config = dict(
    model='class-conditioned image diffusion model',
    beta2=0.999,
    one_sided=False,
    batch_size=128,
)
Rows from block 2 of a small class-conditioned image diffusion model, named by matrix and row number. Rows with one number belong to one channel. Each number is 128 + 32 x the weight over its row's rms, rounded and kept within 0 to 255. All counts start at 0. Numbers have three digits each.
After each channel's rows are labels from the 100 images, of 14976 (inputs lightly noised), where the channel reaches its highest value: "strongest on" is what is common among them. Only what is clearly more common there than usual is listed. The data: telescope images of galaxies (Galaxy Zoo DECaLS).
# convs0: first 3x3 conv (model.enc.1.0.convs.0.weight, 192x192x3x3, each kernel summed), inputs 96-191
# convs1: second 3x3 conv (model.enc.1.0.convs.1.weight, 192x192x3x3, transposed, each kernel summed), outputs 96-191

convs0.95:110116095145154186121161147083110080161120091086142136118123189159131145116138080186166140126203148079107068092127075150088120048158149166087076159124111111156154135077070166211119137128142133142177140101133109106132146106193141119107137114122132109121117110203136147095131120164162106113
convs1.95:108145117125116142147170145095111147122107119087164105125120085118115090157100150091105151114095118125131143161117135065123051157165151127169221108076088161126118160126128096096136188134182144148126122135095103130098157121124102089112109126126132146127150165113134155103115129166150135120
strongest on: roundness: cigar-shaped

convs0.133:118148121154207122149142128176142117153117080086103117144142123134079111107115191054137086126095163156055159140099163143134112154071083156112157133226202135133075063134099102107100109228121050135067100151117156049184177137131143121131095120171139169130131135150130109093151114028140124116
convs1.133:214137151116137126143070104151102127142166111121254083109096141129186192148105077153117090150141145138166113079096149144106107069159155127120188123136131101094088104163131105098115160154096067139137087127155192097067106102085116117120080113098122171152168161131138098118125124101119159111
strongest on: shape: featured or disk; edge-on disk: no; bulge size: moderate

convs0.22:076113145099118169181090130153133125091141128113160102128123102087153107169147072177151098124117093151139118119124147130140151137148139091131089103087163187093067115163100140152127066120046075101139096119077111153134105140113105149121204136117161127081126111134128097157138126080100078101
convs1.22:083126143083103037120146120137099133121083138146134125117137117107094166176105122112136167140101177120110137113128088100106123117127059072123129106185168078131209158118147154166147096121127147089111126141156069105138222118119147089158139153130167193112141149070129147194135094137163136115
strongest on: edge-on disk: yes; roundness: cigar-shaped

convs0.150:118117112169118148129130109172134101108111124181197120104147143076111119120131216107099142157137112153095134097112061072124097196115125113103182109172139135109162137124166082092174132143084093167113101130094128055171174176109135114138109152127148122145019167152134118051135091051161142134
convs1.150:144124152151123095121131119119119139099192139083155143164140140146113106089097114134214090102100085152172114126109112192131175096143099114125135147168111139155089096078098090054115131114144164126093145185150135117090074131158142079140144089071113131118182180124129097160072150158131056115
strongest on: shape: featured or disk; edge-on disk: no; spiral arms: yes

convs0.29:158133098173142121071166090151139118164061108177144151098099134104124103131091111157138125087099112146104077125144108162092121152159142094152140157065094162128131097108167143150142154106108172156167134101074148079156147138146125160145074121188130149150072121105137107184112129121161159164
convs1.29:111128132087125138148108137136138133134144101126179131141072123010064128095136125145149123115239161163065092139113166098104191145132114132119082099112154099114110051098109160117122143105107131158067090127145151152161135061159153131094101114087112127132169123114138093210143107127153078136
strongest on: roundness: cigar-shaped; edge-on disk: yes

convs0.9:115134132162173117113180117148125119112097067149151108136110150123122139148081119066181124142135076128101076092137054126092075093174116129087117120202157135105142179150182104137115141098141120154085128138199162081150174113086119111143158135129153162131117112129125139133082158255104139172
convs1.9:095128151109072145145128137109112131149166167070205106095151176048124089049158161124133126128158138125122095140143134100126153170132146163114095108090130108087140105150152094158076091067142104117141126083165117149085075111146125152128077104118123161129133149148131109130167105081153115121
strongest on: edge-on disk: no; shape: featured or disk; spiral arms: yes

convs0.152:146128153154108097157117145135149090133158121089163124138144124094144080111130104122154134104092172143220145152183143157167070097186153121106132100132127142123137175073097094104166070114091149141126119129143144061092123125110100118124204148128119082159094127129140147081127104083140142149
convs1.152:166108113133110087087091098148041132161163099131143162073109168208059122124113138159113099162144106127164084124144101113171139151146119162120104120161175098090110130137177169134118099126179132068094120166116122121136130095145147107152122206125150160141156160048140131164191151138140060121
strongest on: roundness: round

convs0.104:123119117146247130095169118146110116129117143117156166155108106086127120101149142064127123120136117107071126087111098099109126173103093182115125126170208140107157104164127121090135070138156010179081151120070171000194143104093153125129141141108133122119105120131131130143081136159119111089
convs1.104:117143161168091135123095144151171152071166145142200148120138094084091125101111122102149119118153108149128080143067209145115118084145122169121150117131113155143126114138129153080121141112158150182112134170142146138107109120123127164123172116074127169097213150144120140112116128161154123090
strongest on: shape: featured or disk; edge-on disk: no; spiral arms: yes

convs0.58:150115128147170107148195125126119129156110119150111151130136093093104161160130202107112089122106173129110101147140157114146184103067076115100144145042144142120152116155196116129104138154151081080161113159119119050050110123089126130122100121139131194143185122082105113149044070145134162156
convs1.58:208133160080169055078096123198132127120128125133087160114106138190119133095107159180171138092162106086126120091116061125150189120139129165122170102187141091126095158111159163136127118140098140133093064126169131105128121159143134142084135147119153105100172093113142078151165168149132100122
strongest on: roundness: in between

convs0.57:146099126153119107121183130114149134056094116095146135095097211092112082101111152121163150163091180098112169153159129118117155163161144140089065108039027168129109159100154106115148198102104122101137113117170141100149178181106105139099105157206120150181168127111115115130106137027141157140
convs1.57:079120115076203141147085172110076192125156140154078148108110164128135128141126109126108190136176112094096164105142095088188117118182083145102164109086157156143139130133124135150123104105091138127050124121150149108166148102123103134138124094099155144123168132111135181112110187137122157145
strongest on: roundness: cigar-shaped

convs0.14:086142140137156123107098142133140132140106123127188135111114155124116062122129090110193104152147082128166187095143031167115127202179147113151133095192212176102138105146137134145098104138154138145048080131113094074162139151077134136134118127054143141157123100090098150143112115243131077113
convs1.14:079125108134109163133103149116105194129201084119203163094124188159166100118101133141132147169149076118124095100126194110139127082179170168169154098112150142131122068115133110131156132153095161137109111150179139126110094109107124125105047126075141144118210183158142136128135112198135186136
strongest on: edge-on disk: yes; roundness: cigar-shaped

convs0.140:159168135174165115129128114106163076152104138121136156100143147109138128134141167088137165175169035134084129109149100112085124132132109178138136131165080150170090154167162110107127170168175168184084172116060193085072082154111124138130146113162112083129091140130160134038146144196172131125
convs1.140:054104130102115194158190142112165118180084117123007111139092137142115112162127117088143137102076106115132136131134118135132105175103122171144146098157071118170163133095107089099145189121153110176120146108087123157113160121082124095155127095161130099182136136125141161078086097137135128117
strongest on: edge-on disk: yes; roundness: cigar-shaped

convs0.154:138097139188127146100139142123114133156103141089090132146179160102105191091112117177100152100139125136205171042112094131107202156147139123108142159124102097110109163132186158179150056148135111164104173154131140047114115150160134157089180143101150088173069138103174156103123105122140130146
convs1.154:093130075135168055121128110146126111102137106167113100089177136182132112122135107143105108141159134173075091153157135137107161111154169116175096160033199148139087099194131171107124067150147092149141077116129121087136110116168091154095126119071083166083095134069116105215117174095110118138
strongest on: roundness: cigar-shaped; edge-on disk: yes

convs0.3:087160130117125125134099120124133122113122040152077095107102129113123126156113122099123102116159095131097180146114109195115163163110170151141106095128094167115022145110134178082081110126139135141086125098044160121170067083110098138146171112071145149110092120092121119148168150101099111133
convs1.3:125117142114150068130118148191119120133110167101137148114234155079138114121118143115119108138085168100025118066112131081073092085159142085134140128119233157148177142149184109135136119203126111110126126169157119096133140161126138139152116104091114099115195135128132137112092161180154152125
strongest on: roundness: cigar-shaped; edge-on disk: yes

convs0.16:127119114055171112115113127121152137107141113079140157136156091088134162170119137111167134120189089168149161139122080137107190069042083135144087107091073120144130130152041123162155103156165053118156163081135106049183105067137106132128154129118141104117080121120127143132144066108095126091
convs1.16:091113104103117118123143122144129127137168153110217128153140138117111069128116153139128103145098136165135045082129155095146113136101114135126137108198056106160143088127043156116110116118105125121156105170119144123089041128095158120184215135179153130116096134124123168111103091198123065151
strongest on: edge-on disk: yes; roundness: cigar-shaped

convs0.20:142161109060062110080144107121124096094112143204128152126170111116132159135115092197097129147165177179112105128161114134159160079134111060127121110109166149140111096119162070081171113080131094094070089205059087042085087121113141121134207153112147122134174130075125183115103137049146130121
convs1.20:092112097148135080100075142125132147113161148158067099124098128095141140140128168159162154113172143068078162142137111099131159102154094085084098149176189111098147112117183143159104136189144105124110131151146159083116138168136089124137100137144129109153112132176106123109138110094134125147
strongest on: roundness: cigar-shaped

convs0.82:058146152148103102175089168104144112135162192167101115122147139036157159132166089146127112142103066150103113096183079169179170147059100100170066182107162182150084105146176137140112087120118072097136124100163093117136119149137164155116108122056156086117087102121137120154135156076160081150
convs1.82:150126154182122102064120081152108133085139115170106125132150209080084141159094177133081133096112114140095159066155096108147160139100114171076077107157162147124116127110115137162110107139137129102061085122068102117136130132106126093102134138148156121093088104066137093164137140109106080094
strongest on: shape: star or artifact

convs0.162:161116114127176146118079152144111072151102095141149129133116177145126136106082104105160136103167165102172135134160070092105078127177082103148188112154172163112139158136063060133081101122122065108071129109116160040162183152103127112139085156118102107119114124191140167101116138039131129104
convs1.162:113107133141103136109110187140106140050132081093140135083135132125132119121163085155134080156155120107097057152154101101084130059134104110091126132097140091093131091108123171148144111104116148080128100123122110145140109140099122152107153113091118156097104167082128076207180144131096110103
strongest on: shape: featured or disk; edge-on disk: no; spiral arms: yes

convs0.61:119146143120066124145128095162149164129127128092082127110130143083160123137115155213115134117109069148123135131146132159149178109106128064122055160127136201151104129111125107152135151144085093198105124173106115168202127111071161143131189117123142116109115138122114115100152125158123123128
convs1.61:031105136159116139096156147145085147118064164108166169135127115077063139084120142065099117043096144131121125138145061104111118156159092123165110131081114162077164134150112114178177114139117115071123172101169154093156149095153157097112164128140160175113126138115032132144098130042150128151
strongest on: shape: star or artifact

convs0.79:085124105176153124121095117130131131139146108111140116154121149058122149098109078113140126101111118132137046150097149116137102103113122171129134127165161126120104131142158176168105126105164144173126180135217177100127133115164171141091157095160102105114055134181128104156143113193154136129
convs1.79:097127139144147100152124145144156114160101119160097133097087159029138097086112137157076109163164125183112150091146106085158225154106056137116107126179187139087085151175111141120149106146122128185143150129117109198087103139146126141129188166138112061130146141062141133114125140155100084128
strongest on: roundness: round

convs0.112:178134169130117098088166088149104164147152116086141103142151150182101135131089132092113156112106176147126142082140068106126111074135084144156176105102136094164127128092063101147133179113138220178139107100108108176134146128135102109115214164177108151171149146097109158158104072184106138105
convs1.112:124087058118093170154147041100105123130120141146167112137118080083140085164127123123165087139152125110177147155150109130134169122113159155142116154138066117072122141134092096162081126098101104074149158084152185061157150115133113140137185068141114102166105104169110130040131131128109091122
strongest on: shape: featured or disk; edge-on disk: no; spiral arms: yes

convs0.187:128148162107101146147152119130146129143144184144112144128137125099123121156127141169146147118211141152119112124150124142094163142143136111177111134202172134184078160127041173151155091108131123110184129116096162113120100091155164106135191129108153120098089101077124115163136114186111094116
convs1.187:117139097122147100114151073116116110115069106111174105106127114185120086134108117168161131153134097116161153154095141192158139112156149102192139126173077126037074129153150146142108116081142140112167111130140136161132138125120119131147140115179150183113157106200134125077180149175131155119
strongest on: roundness: cigar-shaped

convs0.158:118081132114158124105082136147122077081139114142118087129115098083115150119108079142116089125055142167084130137123033114117074151147116104142059120163161193106101101141091118044130106202093086172105063165057092158098084152127116136138158157066146124066169121105127126091146120099117119125
convs1.158:103147138121143179152122154127114131122198107112083102167097106212152144184117143049130128127079158214138112138168140088106087120170090125105065160109210179174194159124160116152164128216131124115099171200085140126117152132129141141170159129103138115159119162134139162102122142128165145108
strongest on: shape: featured or disk; edge-on disk: yes; roundness: cigar-shaped

convs0.36:109124059080038103094045153132141136121160172071179163092190134150123106118102149140153103165077150081100113102167096157112085125110095071131141128056137152132167103148104144101128177146113081188153137161035117226189080113102101113129068135070124123132112142165097123164099111076132147086
convs1.36:151160097121123132146185161098157104144095183086058134145043146140134138095147126140133119125046143119132164127109097102153095175164080180161139095207059113160150105102157125146174155138153198133102148136117107133122084118099144100153109118162148112125148176118113151099092107073144114087
strongest on: shape: featured or disk; edge-on disk: yes

convs0.119:078160108187179085090133141133152093100153109092147125122134154111123130132119177135098070133065188117119105097104057093145095128117128142127148129102207098160170150144170123132139123172109130138077108102082079056067158140097113144161162118118137124131110140110125132085120078187126133144
convs1.119:139072088117083189177166129144160051144144098140149104136087116116164115104109112153145113159148165104140144157181136093125151046138088134135159116216022120099097105101045069030091130062090128110164091092137148145089125092102115166085093090170146153158084132208106098116110114118153127115
strongest on: shape: featured or disk; edge-on disk: no; spiral arms: yes

convs0.115:092124112139080132093145112136098113128156103084157105106145112186094124140132121095149104067082122163181128052063086140159150071096097162184163144169050081092161169102119213104151222138079168168164132073066130175108117110124120113112126148092119098147144123081126191152139104103093124146
convs1.115:171128106077081091090113103138089099091099138095101119081159130156103119076101141194144135138190140110144143186129103115117107105140146130120135134147173146053088132132090141152099057125116099054139114121171132131139147174151112170171143168138150152081141074194137091136146125149077103101
strongest on: shape: featured or disk; edge-on disk: no; spiral arms: yes

convs0.19:106139139107087131133132126170100184108150096129185108105157072098093098175086219096141093114045149138145093110137204089109178096146100165128187120135089143149151128135102099144088146140065103122103137103092104240206133108126147139171086097152157177155155137114116132153128110107113132122
convs1.19:141144150110195184152163168105141154141217110147062126143095150177167152100130134160123083104208145106156130098130060148146061164121123125080065131108070180235143133144083095111119171104141128103134142139079120123114116126146114141121059165153133092170114112183127144137187124163132177142
strongest on: shape: featured or disk; edge-on disk: no; spiral arms: yes

convs0.78:059129134078078127107131129126139173076145189156155132126146115092128150129139088101122131097062115121077062118107154094128092051097081169131155150152167189080110127151142169171115114146176157163142135205159128110144144084132120129105161113128109096148069159122156078096107120032153123131
convs1.78:053154120097151136150103105164166132105122143164037130150153063107146130132133111162156138135125070150130170099143089124128139120128112119104103101146138128133117130128105127135123118124114101174132093128088117113145138158147129189153216152174136072132134099021133132123128125154106092146
strongest on: roundness: round

convs0.176:115115125039062159156066129117120145118098099144128082116120131093125131124111143090162113137132088124163073180085226115168092131131117104159191092100191129107135094135107141146111162089150199098125123151043104255073133131129136133110075127130093135160116141104148131170136128156109142117
convs1.176:154149110138198116122109134128117064135195124135088133127134134130184121131153152128116102113072154092138108114107111140087119141056072086103065154160116155130092129115074157163143063119155142175141121138099079103144149155131163158125151071208131105109073064171134114167115109138092111163
strongest on: roundness: round

convs0.46:085099141098168134129085134142138118089110117202073157145137110144107152128136086107129124121092104128121124132115092142105060255139131122113051116118196159098111115107171138119144140133069150121101096165066119095130115130089130131182044174054120094114170130176140134130164099123112140134
convs1.46:136119146110128097169140137107121089158171195118148154126131161130152123079159153148130141139159121141101148105130083100135100122112147141064141129124253120150135119142187105097128146116160099165127152178130110126109121118098135154097064074198100068109072159069109083144173125092157062141
strongest on: edge-on disk: yes; roundness: cigar-shaped

convs0.53:047142113151194157156139143190156103096159108092116130129178142045141127122081164156135085116094101138083119149155121186130138118133144100139079144174170137186138159123077103155100075171102030151165105148112102170193084144110128132129143140129133094101148090153145137096101122168128114130
convs1.53:125099158126080155125177130159140173122155152144156100119125132118065159128164103094161128133089091133134071121138140104173109155145128137170155106122055150201141159148162155113160166115174126123144141150079135175160133094189138119119173155162150166187118140137129169143125147107113164097
strongest on: edge-on disk: yes

convs0.69:163119096125124125050140122151102131133112129103161105101107156178113131139099095110212164153137114126147049093099092107057123080108141177215184116161087166097132157147161108105121128052126132164126108158196141084165177139098117124146131141087100115199149118101114162118092128230124140099
convs1.69:041089143120110139150128137138123081113151119157163147102081188074156100115129139125140088117120211105091170121140064118144132088125162113117137101129101135063181167076116112133091131108123128121120124126142085119095133133143129116146127087072115117128111139150107120112075084120111084125
strongest on: shape: featured or disk; spiral arms: yes

convs0.159:153135109149143130085105136132103101149109152062163100143108167078098128130101078100209093145139108097120083082130054117105063120154148141075135132186101133084194143162183114135117097064124057164110169058182159009183172128157175133133142145085094133155081102143148163132132150146182154117
convs1.159:072091126148085169133149113178104185109127137127079140106110133119094165071167085136151100168117122129094181160104166144142160095199139152132142138147147094127139105101132157098089173095121141184089127134106113159149104081158097119112096152073128109112182155121111138099138142057118108105
strongest on: edge-on disk: no; shape: featured or disk; spiral arms: yes

convs0.180:150135098132159106129129109097113127156099137087100131149141127114129133098139165125168150119161086141145180155094155090148105094121131094163211117143158155156169140097109142137097150127149129117169120120107131208157151092125171125124105090094108131190151157133115121122103127045128172098
convs1.180:078140120126173152146120146143151149120099125103026137124126171158166110183093120137118079211046103093103160084126088159099121113182140113084098121120158129135134108079103111122115112121103133189127117124146087107096158133118143144171079110163096068114108109135139117128085091136126118156
strongest on: roundness: in between

convs0.128:093120124087109112093139090190116170134162107126096106078120140097145162122095143118130106107112130102132174086115038171061117105112123098114111113100155129107122092099147140069098127136117071163089111151136088140137080159157116090138186170167161197121129094065133167186111128126075145142
convs1.128:128114148154099166136172063089122121140112106095215126109165117204119113186140122092156132114112144125066118160134155091130067154147159154199164116173096150096106117165133137160135170142179114084141144161132166154172189123155099105137122115107165186148129096180111177087124152157129215124
strongest on: roundness: round

convs0.7:162116083149187132122123100166141128143097127160139149134116121135097143117139141137172151135145146120131093114105159125135139142218123149136186129188195119103147111147090163122117189144118125153103114131011156102107153115080130119181182082038140136131153143106137146076122119217138136104
convs1.7:089135107174110088135135110107135135107130124086053146127108157086103132071163112173113104137194126140076176118165004146151127077121149121081115115088123102101115184102138151127141163148136143145125098134128122122111112142113117142099114176133144105130155157134122170149111093153139124134
strongest on: shape: featured or disk; edge-on disk: no; spiral arms: yes