Weights of a small class-conditioned image diffusion model: 10600 steps.
Rows from block 9 of a small class-conditioned image diffusion model, named by matrix and row number. Rows with one number belong to one channel. Each number is 500 + 40 x the weight over its row's rms, rounded and kept within 0 to 999. All counts start at 0. Numbers have three digits each.
After each channel's rows are labels from the 100 images, of 14976 (inputs lightly noised), where the channel reaches its highest value: "responds to" is what is common among them; "colour at peak" is the nearest of a few named colours to the mean colour under the peak. Only what is clearly more common there than usual is listed. The data: telescope images of galaxies (Galaxy Zoo DECaLS).
# convs0: first 3x3 conv (model.decb.0.1.convs.0.weight, 192x192x3x3, each kernel summed), inputs 96-191
# convs1: second 3x3 conv (model.decb.0.1.convs.1.weight, 192x192x3x3, transposed, each kernel summed), outputs 96-191

convs0.126:455566518512557506512501500484565438522471571399547524544498452480492505522417523482511584482526600576568542502488589513478499507481481569472497529495500491462563484474543445475441449514493499494494517517467417545502481466523512463451508523535415507459507431523408521532522536479514507381
convs1.126:548458501427522417488484507537444487516507522560469526546515571568483489529529554573489487486447397492488507466535488489535452511506533539472493519523542478443460590476533506518539528464516447488514549475524549424565462438453462480511543511452570495503517554485533517463493559508454531566
responds to: edge-on disk: yes
colour at peak: grey

convs0.62:479432530541530413492481508525485456561522563499486425496526536501515499456501557475490376545424500511512548475467510538548472488477531592535477526442450545493494461469442462541465466515578444517520483547522549439455515513486460455500548459507488554511459508495462518481453551485475493524
convs1.62:520534487513513520500477478499484502470511508568550607487542498468463499548507499545445589441457458528497488461474539516546496471493518461568547488450574498479553542507477536452490482430440420514582540506509436534520535535507551436551460519516430473376485540569560522375499538532511491426
responds to: roundness: round
colour at peak: grey; pink

convs0.148:505545613576456407562582565510560591499521534595496599532484511555518494496477541552444503449403470485479493427508517495484436472497494547425511547478477517475475484459468519495515443567501476499425497494568488477420489528451455482512570490468531490494443509520533603454435508487493464494
convs1.148:531552450480537551517493452456445509438577478487486481464534465479504491543577507490494482503517539482497449445445461491473491454476507504454552520486471546512532529501446507559523563422492548459431472524477589564506499520531512479559456541476490487491492585479461441451472481494488512460
responds to: edge-on disk: no; shape: featured or disk; spiral arms: yes
colour at peak: grey; pink

convs0.23:563560476418506495559514518455492523506481514522474411461596540427512479541535497514526480543511417572461518477460460468485520531540537529494537506554487511443493505574473500506485408488594522509499447478521567413585514468524518501502540504496476533470546603479492571453457512555501482505
convs1.23:540393482542504540514494425463541492514508507443476547458471515523446476459504445508505520501524520475538446526565516513487500487587531465512526451532486519524482472484493479487478549523548532499520494487427453525487507535513502583418565431487461441531602476518486510558517538518511472481
responds to: edge-on disk: yes; roundness: cigar-shaped
colour at peak: brown; grey

convs0.66:395576504475479584450484505502476480497543519462512488491444458468537470507526506481596595526488551568585452491492438532436533490446468538506564555499466499492509477524504514501494549518487461477485485488451521591567482436511504526453474500469476530440450493502573445507539481520569509469
convs1.66:586462568486488552439523519529453538463499460518438477429578517473515543495497516543507495539529419501495460522422496517585527503560496561492514519553521590498415566449500478537566600472525502494483533531547522529500530492498432468508512442538474427502516489500416450467455534497473511526
responds to: roundness: cigar-shaped
colour at peak: brown; grey

convs0.50:495557457555514565510515454570595558534506437312486576539523474463499539514484527467520516487495467469530533528490487504460498497406446462476416521543508455453498493451504517507521535436460536486476458504487520496455546493552511467534412446524462513483448459535505412494512524502437496509
convs1.50:513486456504476489539496491414498525518473548546549429481541484499494463539549545500449495512544449551463496454441539508520511523570558539437547549433518524553511557528515535576472551470485555443434506522499498437454503448459520464579529591520458438500434572476463562471418480433517486494
responds to: shape: featured or disk; edge-on disk: yes
colour at peak: brown

convs0.34:471581468435524458451492463433459491497548460531497465491526538456489446496564496524513481506469462561471484489426438524537433545423455592560569544460444530475524480547480506473529511497525487488463477532482542453521483526522441537519501503520530513504556593502526485472472534478558527523
convs1.34:532470490443469480506463527471502509479489509554450525486525490445486463463514484529451524500518480548463524485502547526541559563596600578485541463434543487501514469492537519477500557443448527490483526501515505514505489467458496512539515498492495493507472567426567527471504560507530493440
responds to: shape: star or artifact
colour at peak: brown

convs0.95:550510482561465416460465428509500468511568499510498588523502550439432490478533471507483489546573499475531496463483527474499478485497587592493498459543504538520467498493555475498544549483574481471494448497477499483556488468537536483500419486512514469519467553499537569514544527485569401511
convs1.95:521500596506495505469561461474469414437458509530498473469525459432452462582528527516551549529494485602557496499495519496530531495495429415473424505463482499448444521451469493574531480504490539474466519480529428498491424534428472463507573513586471504546530467514547498462417440503478477538
responds to: shape: star or artifact
colour at peak: brown

convs0.77:505457463495503499500545546538525504533504521431466582571546599445512466497488487506499501503580468469499561500422518509471489562486517547436485525507442485488480503502536499480470624465510474469484533489584501484505451468482493528501574527499490476449535545514526490524545491532577573520
convs1.77:516472558468490482567523423583528532505493467444491517456473520463457464504524496452522562508526480495451486551523570511459528417548481488520485547502499472557468514537481582517489499554489513515584480438466502542468559518540575495454586515478538493438572525559505459575531523520456514540
responds to: edge-on disk: yes; roundness: cigar-shaped
colour at peak: grey

convs0.164:507518409500507493374576433493453533509474498490548454464476520446452439542436523460452495595551519566485432469495511428425483489535413448420491479499500446504543555569485492488409519493558455481528508534463449512556502471423512495494460502503469494483558429457458479518478476476510486461
convs1.164:499433527485490430483444500449390524476468509519492494510547569493456499525490509557480461481484503437465479496528541567515445565528563532646561500476585493468463518412536537517536535529515548465534503518526523497506483502525508545488478517526486599543527609508478492522553538528459433501
responds to: roundness: round
colour at peak: grey; brown

convs0.114:512547518467490436520516451542525498472555492596457433565455543448473466505522473568505510454462513447503465480428477511454457527491551555460557463459464551505523470497447497505549538537523487494503490535466554450453495456468541497564544518554490522556525588505564560444540506455570548472
convs1.114:502488553484425572442503497485479505446483545461454471379466489532514557484532537515513459499463528505610481483479540495445515469571492579446504494511505515483480467448463469492489595501489503525442444480575572564505482520500525510479484492428500512410512444474478477471481554540435496543
responds to: edge-on disk: yes
colour at peak: brown

convs0.43:563541479474459403434495433437482498510473480620487457443539572447469485467575487494551507505462472526511519470444481473429404573547510533430496483471458512449470524506451492514496450517542472520468495505437553498514495502503490575519489504503517468466536601480514483439473511450497490498
convs1.43:474390467506474484490466481435524501465510467437488548516527460464456508479424487514465541544470459511489543440540484515481544548571522539554484487448535435423476468495515509513493565462477539469503489492493499473517528479529477550487573529495443538517520541444507486511539499512476559438
responds to: edge-on disk: yes; roundness: cigar-shaped
colour at peak: grey; brown

convs0.91:456485516469512532486524495494530485466522479523507472480532429510473503509473487510466453511494471485441473504511438522506455427483519560436564500503504513485511534444436461511423480516469525536543540548504550536512500504527515534515506463447469511471527443520471562391427450434468523507
convs1.91:482493422572500424439524514515540524507480548508496564501462570513516563438516472512524437470487519472523531453466445589510444508497478526526496452579506528552551460534530501460529549508457421492527527501539498514562446533515427528500436478449467552423524514503501457523541475572543455510
responds to: shape: featured or disk; edge-on disk: no
colour at peak: grey

convs0.5:491537528560520474511480561507482484480479514520549406534495436461525517465480533507486451396477493480491537478495510570522557511431461481463485517486476462498552502513377483488537452532520504536475493551472548503539491449504415510501553498477486493409412446445479537404456455438495522471
convs1.5:489502411562560551576497476508493528530517499457526449552509442516561562514541573494527581516551456531526513501496534437515519496493499445531567527486441514506502495553497521464475427579534469508529482465463478498490520556482552439516485514427530468450557429531483454566453536502468531483
responds to: spiral arms: yes
colour at peak: brown

convs0.125:486479567529538376481557456479464497492506502593503476472491456521531560468480513556475392488424498538480442515564471535514565502461535518524522512504508499434472507498539510546484410491474515513482503529393520500587526507532504527420428535523470543527474481463513522416481534466451492485
convs1.125:425509448528552486474572436516543480434638523444480432498514510539508526532554524532530542448529536455479491488441492537468459406431454498504521512533457492530468475520459509497507494563506431548493466515485514539512529570544489461515499408479536471421502458594489476544500556536498464482
responds to: shape: featured or disk; edge-on disk: no; bulge size: moderate
colour at peak: grey; pink

convs0.147:449537454523542468485534476524521612468578471409484528435537443459532559542505537518487546501482540535564557483457492516464537517486478424443553524544500472501508526448520507519507511477493502481544499489462544491543525447531470522492476513488476535474442495422567466478495507464505589474
convs1.147:534503548467456534504534531455467547500539503584513461554482498468526484598476556498463447454527471441438469496449542507491502546487484513513548524479529526554500460476512518580468567568498612476446552503484514453469491424435462519495503547448536570562493537501477447456477533498465494544
responds to: shape: featured or disk; edge-on disk: no
colour at peak: grey; pink

convs0.129:516494530477482595468461542494558446454458575409569432457480541409529471530529521566610498544574512517525473543463436603478501648483517524482572508497483519524479491488511486470505514486531503502549485507482490517556507465499516476468509505449468507501531601535485517548452507534461567462
convs1.129:557484564431456495515511401488475487499535494545504545427545506479483482504553501521523482537538496477447450557458516536533513489550559511527477466487451548524409538484504530508531542428538541472531507428481542492572461488476510500418536460530415443512501538478477455504471489571455466527
responds to: shape: featured or disk; edge-on disk: no; spiral arms: yes
colour at peak: grey

convs0.2:536557497450486511521467525469471434542515513491532400520552618453472429517535506464523531541491514518421544490503519476547493480516536554518541520533504512482499510502457457490484480493494472525473508545533537497505505481446488522531562409501490520462577609439480471479470475497545489484
convs1.2:507444465514508504485507487493572510534510507394478596469500499470462501430506423512482525589478520545516535534523465477487566515607483501510459414488454465482512487502552493437492522503500503498582475513485493457498500557516487539489533492462453528543522501486507505581493527510493499467
responds to: shape: star or artifact
colour at peak: brown

convs0.116:498527443483495473439479417472532511505547488341506482461505530388490480521542475488525504538542482585477500509471470513494577536450490564492548537531513501500508543552525492470522561446486488491531463507443530548546488436487496522535434488504517444473573517529548393484544516532542481502
convs1.116:530479505443505515472484485500478523494473535567482571442469496442493522492473481542441486569538491532484432501470552474515526560633597551481507433447487514539470481479564446496531519466557556451479547525462486475474528427443550556506515457488496433517543559460509441559489526501541479468
responds to: roundness: cigar-shaped
colour at peak: brown

convs0.36:524530555569560437506548474475480577492567433492449488475545546457481532469488500550447432461500464448471436488433468518437567522453518460476513480468496507503482525507477474582436524444517498444465457502519524531523501433466492535500513519490506499524516598462555471419509500464568475532
convs1.36:526468430498412499501566484527513582494544517461538546467530476471485532506594480495467573518472474464457528489456550413462536470569453516487532542440443495565470514493461519519487533541503516525556468465489516555553518491489477530462640467463508424451526494505507435574467542543431566482
responds to: edge-on disk: yes; roundness: cigar-shaped
colour at peak: brown; grey

convs0.159:506506434465523466440494502446440416436493534520538389526524486476487547481551536477511418562460539442484447512487467454417440480506504476502514504514548491539502525543498534506482410531584469464513451504389453516534552420518476453453432498496487494485511601479536598518450446471426512487
convs1.159:479470472507539505487516529499531505523424571457477490458424511624526403494417494462497524516466563442501561483551482492459541502485437506549478427520467419471515464481528545457490528576491547490556513500537547484510530549528522585474458520471517594519533523489450571472586523511552499516
responds to: roundness: round
colour at peak: grey; brown

convs0.69:495527542400510454502465524440476447485457498558385456530514474519498467548497477533417511490443491444462520539456463467463482532497477485540502484471491454497492519476479627505494481507545499550507499490445531452508550542479455492479513472541512494483481536444479521464425559465488539484
convs1.69:470497440550521522442568426539521446429527563424573478511452555468480512481520485478568529544516525503558492509495541508458534410551496474465458416555440439502486466545451409496504492506482504469530473551465504578473482553577479516420475412495444491468487426547536496537502480572542485485
responds to: edge-on disk: no; spiral arms: yes
colour at peak: brown

convs0.128:527522541487571458501501546443594563542432452514529616567499527526525539483454537572478491446468440519522571517431466510550350539426536582479478546518490485428469500535477473490527526475462577517495482503469524422529481503495468508578472511462481468480526482533513531502512589542550528503
convs1.128:530550527442500477545472489535460503495515468578458499495537513502442475555509598515537432487498503503457441499480496455556511494496528508477509585488519539527540550525472487510485513511547490460421517479568499499462488447464512490511442572570499513520442496470483499400437466398463478495
responds to: roundness: in between
colour at peak: pink; grey

convs0.131:498476514488457557509502553475612542522503512478507588573514523601482480490495461444497481488509473554513590482468496502510425500516462453457415500471459418491498471487490515451552611483472481513485503451610457467452508509458481457514560469484517452487450438581504490557531474530501491508
convs1.131:545576486557552499548513428489499507501502502479520452518495475496514513524557505487462476515525490536483486467461481482504490497495534514462556600481530540504559517516419536532507433503524490455432504494467489520485526481558565537509473554480497466525526500501447449491439445457501505468
responds to: roundness: in between
colour at peak: grey; pink

convs0.27:586500487554480502464502414444461507500545525479525482504540497428488509488535494505522551521493504473495474464488426458452464510497529562534553592492471504517492554553460457489512506544557458436505440522518521550557464460510505556521426517531476499522515592438535490445557427498510498476
convs1.27:545460524486502494477565503486497536491546460534462476461491566433479488494499485473519502580582500522495526492475544481482486498530523469467440432442471475512483433490500498523475532500498491517430524514464531454442414445483457549478573395538536376535520477552498496552491546538452482492
responds to: edge-on disk: yes; roundness: cigar-shaped
colour at peak: brown

convs0.70:474482436480452507456480482523542459503460545392485399476508505467515454485482494536517476459507488560479563496513476506491580577503454543454551538536439468451509554540494519417446496516562490552498500543521527473521538477484477502448478535487474425411424447486505441483527446446458505442
convs1.70:431410476505492540467534392540496466444533470474450538486415458488456491481489435556512523492506550540520486499521464550482477499503441461428487462551444489544421512499509479470538491472486456539563499520537466503558496523567502446453525533492500471452482475481494489517520439514519564483
responds to: edge-on disk: yes
colour at peak: brown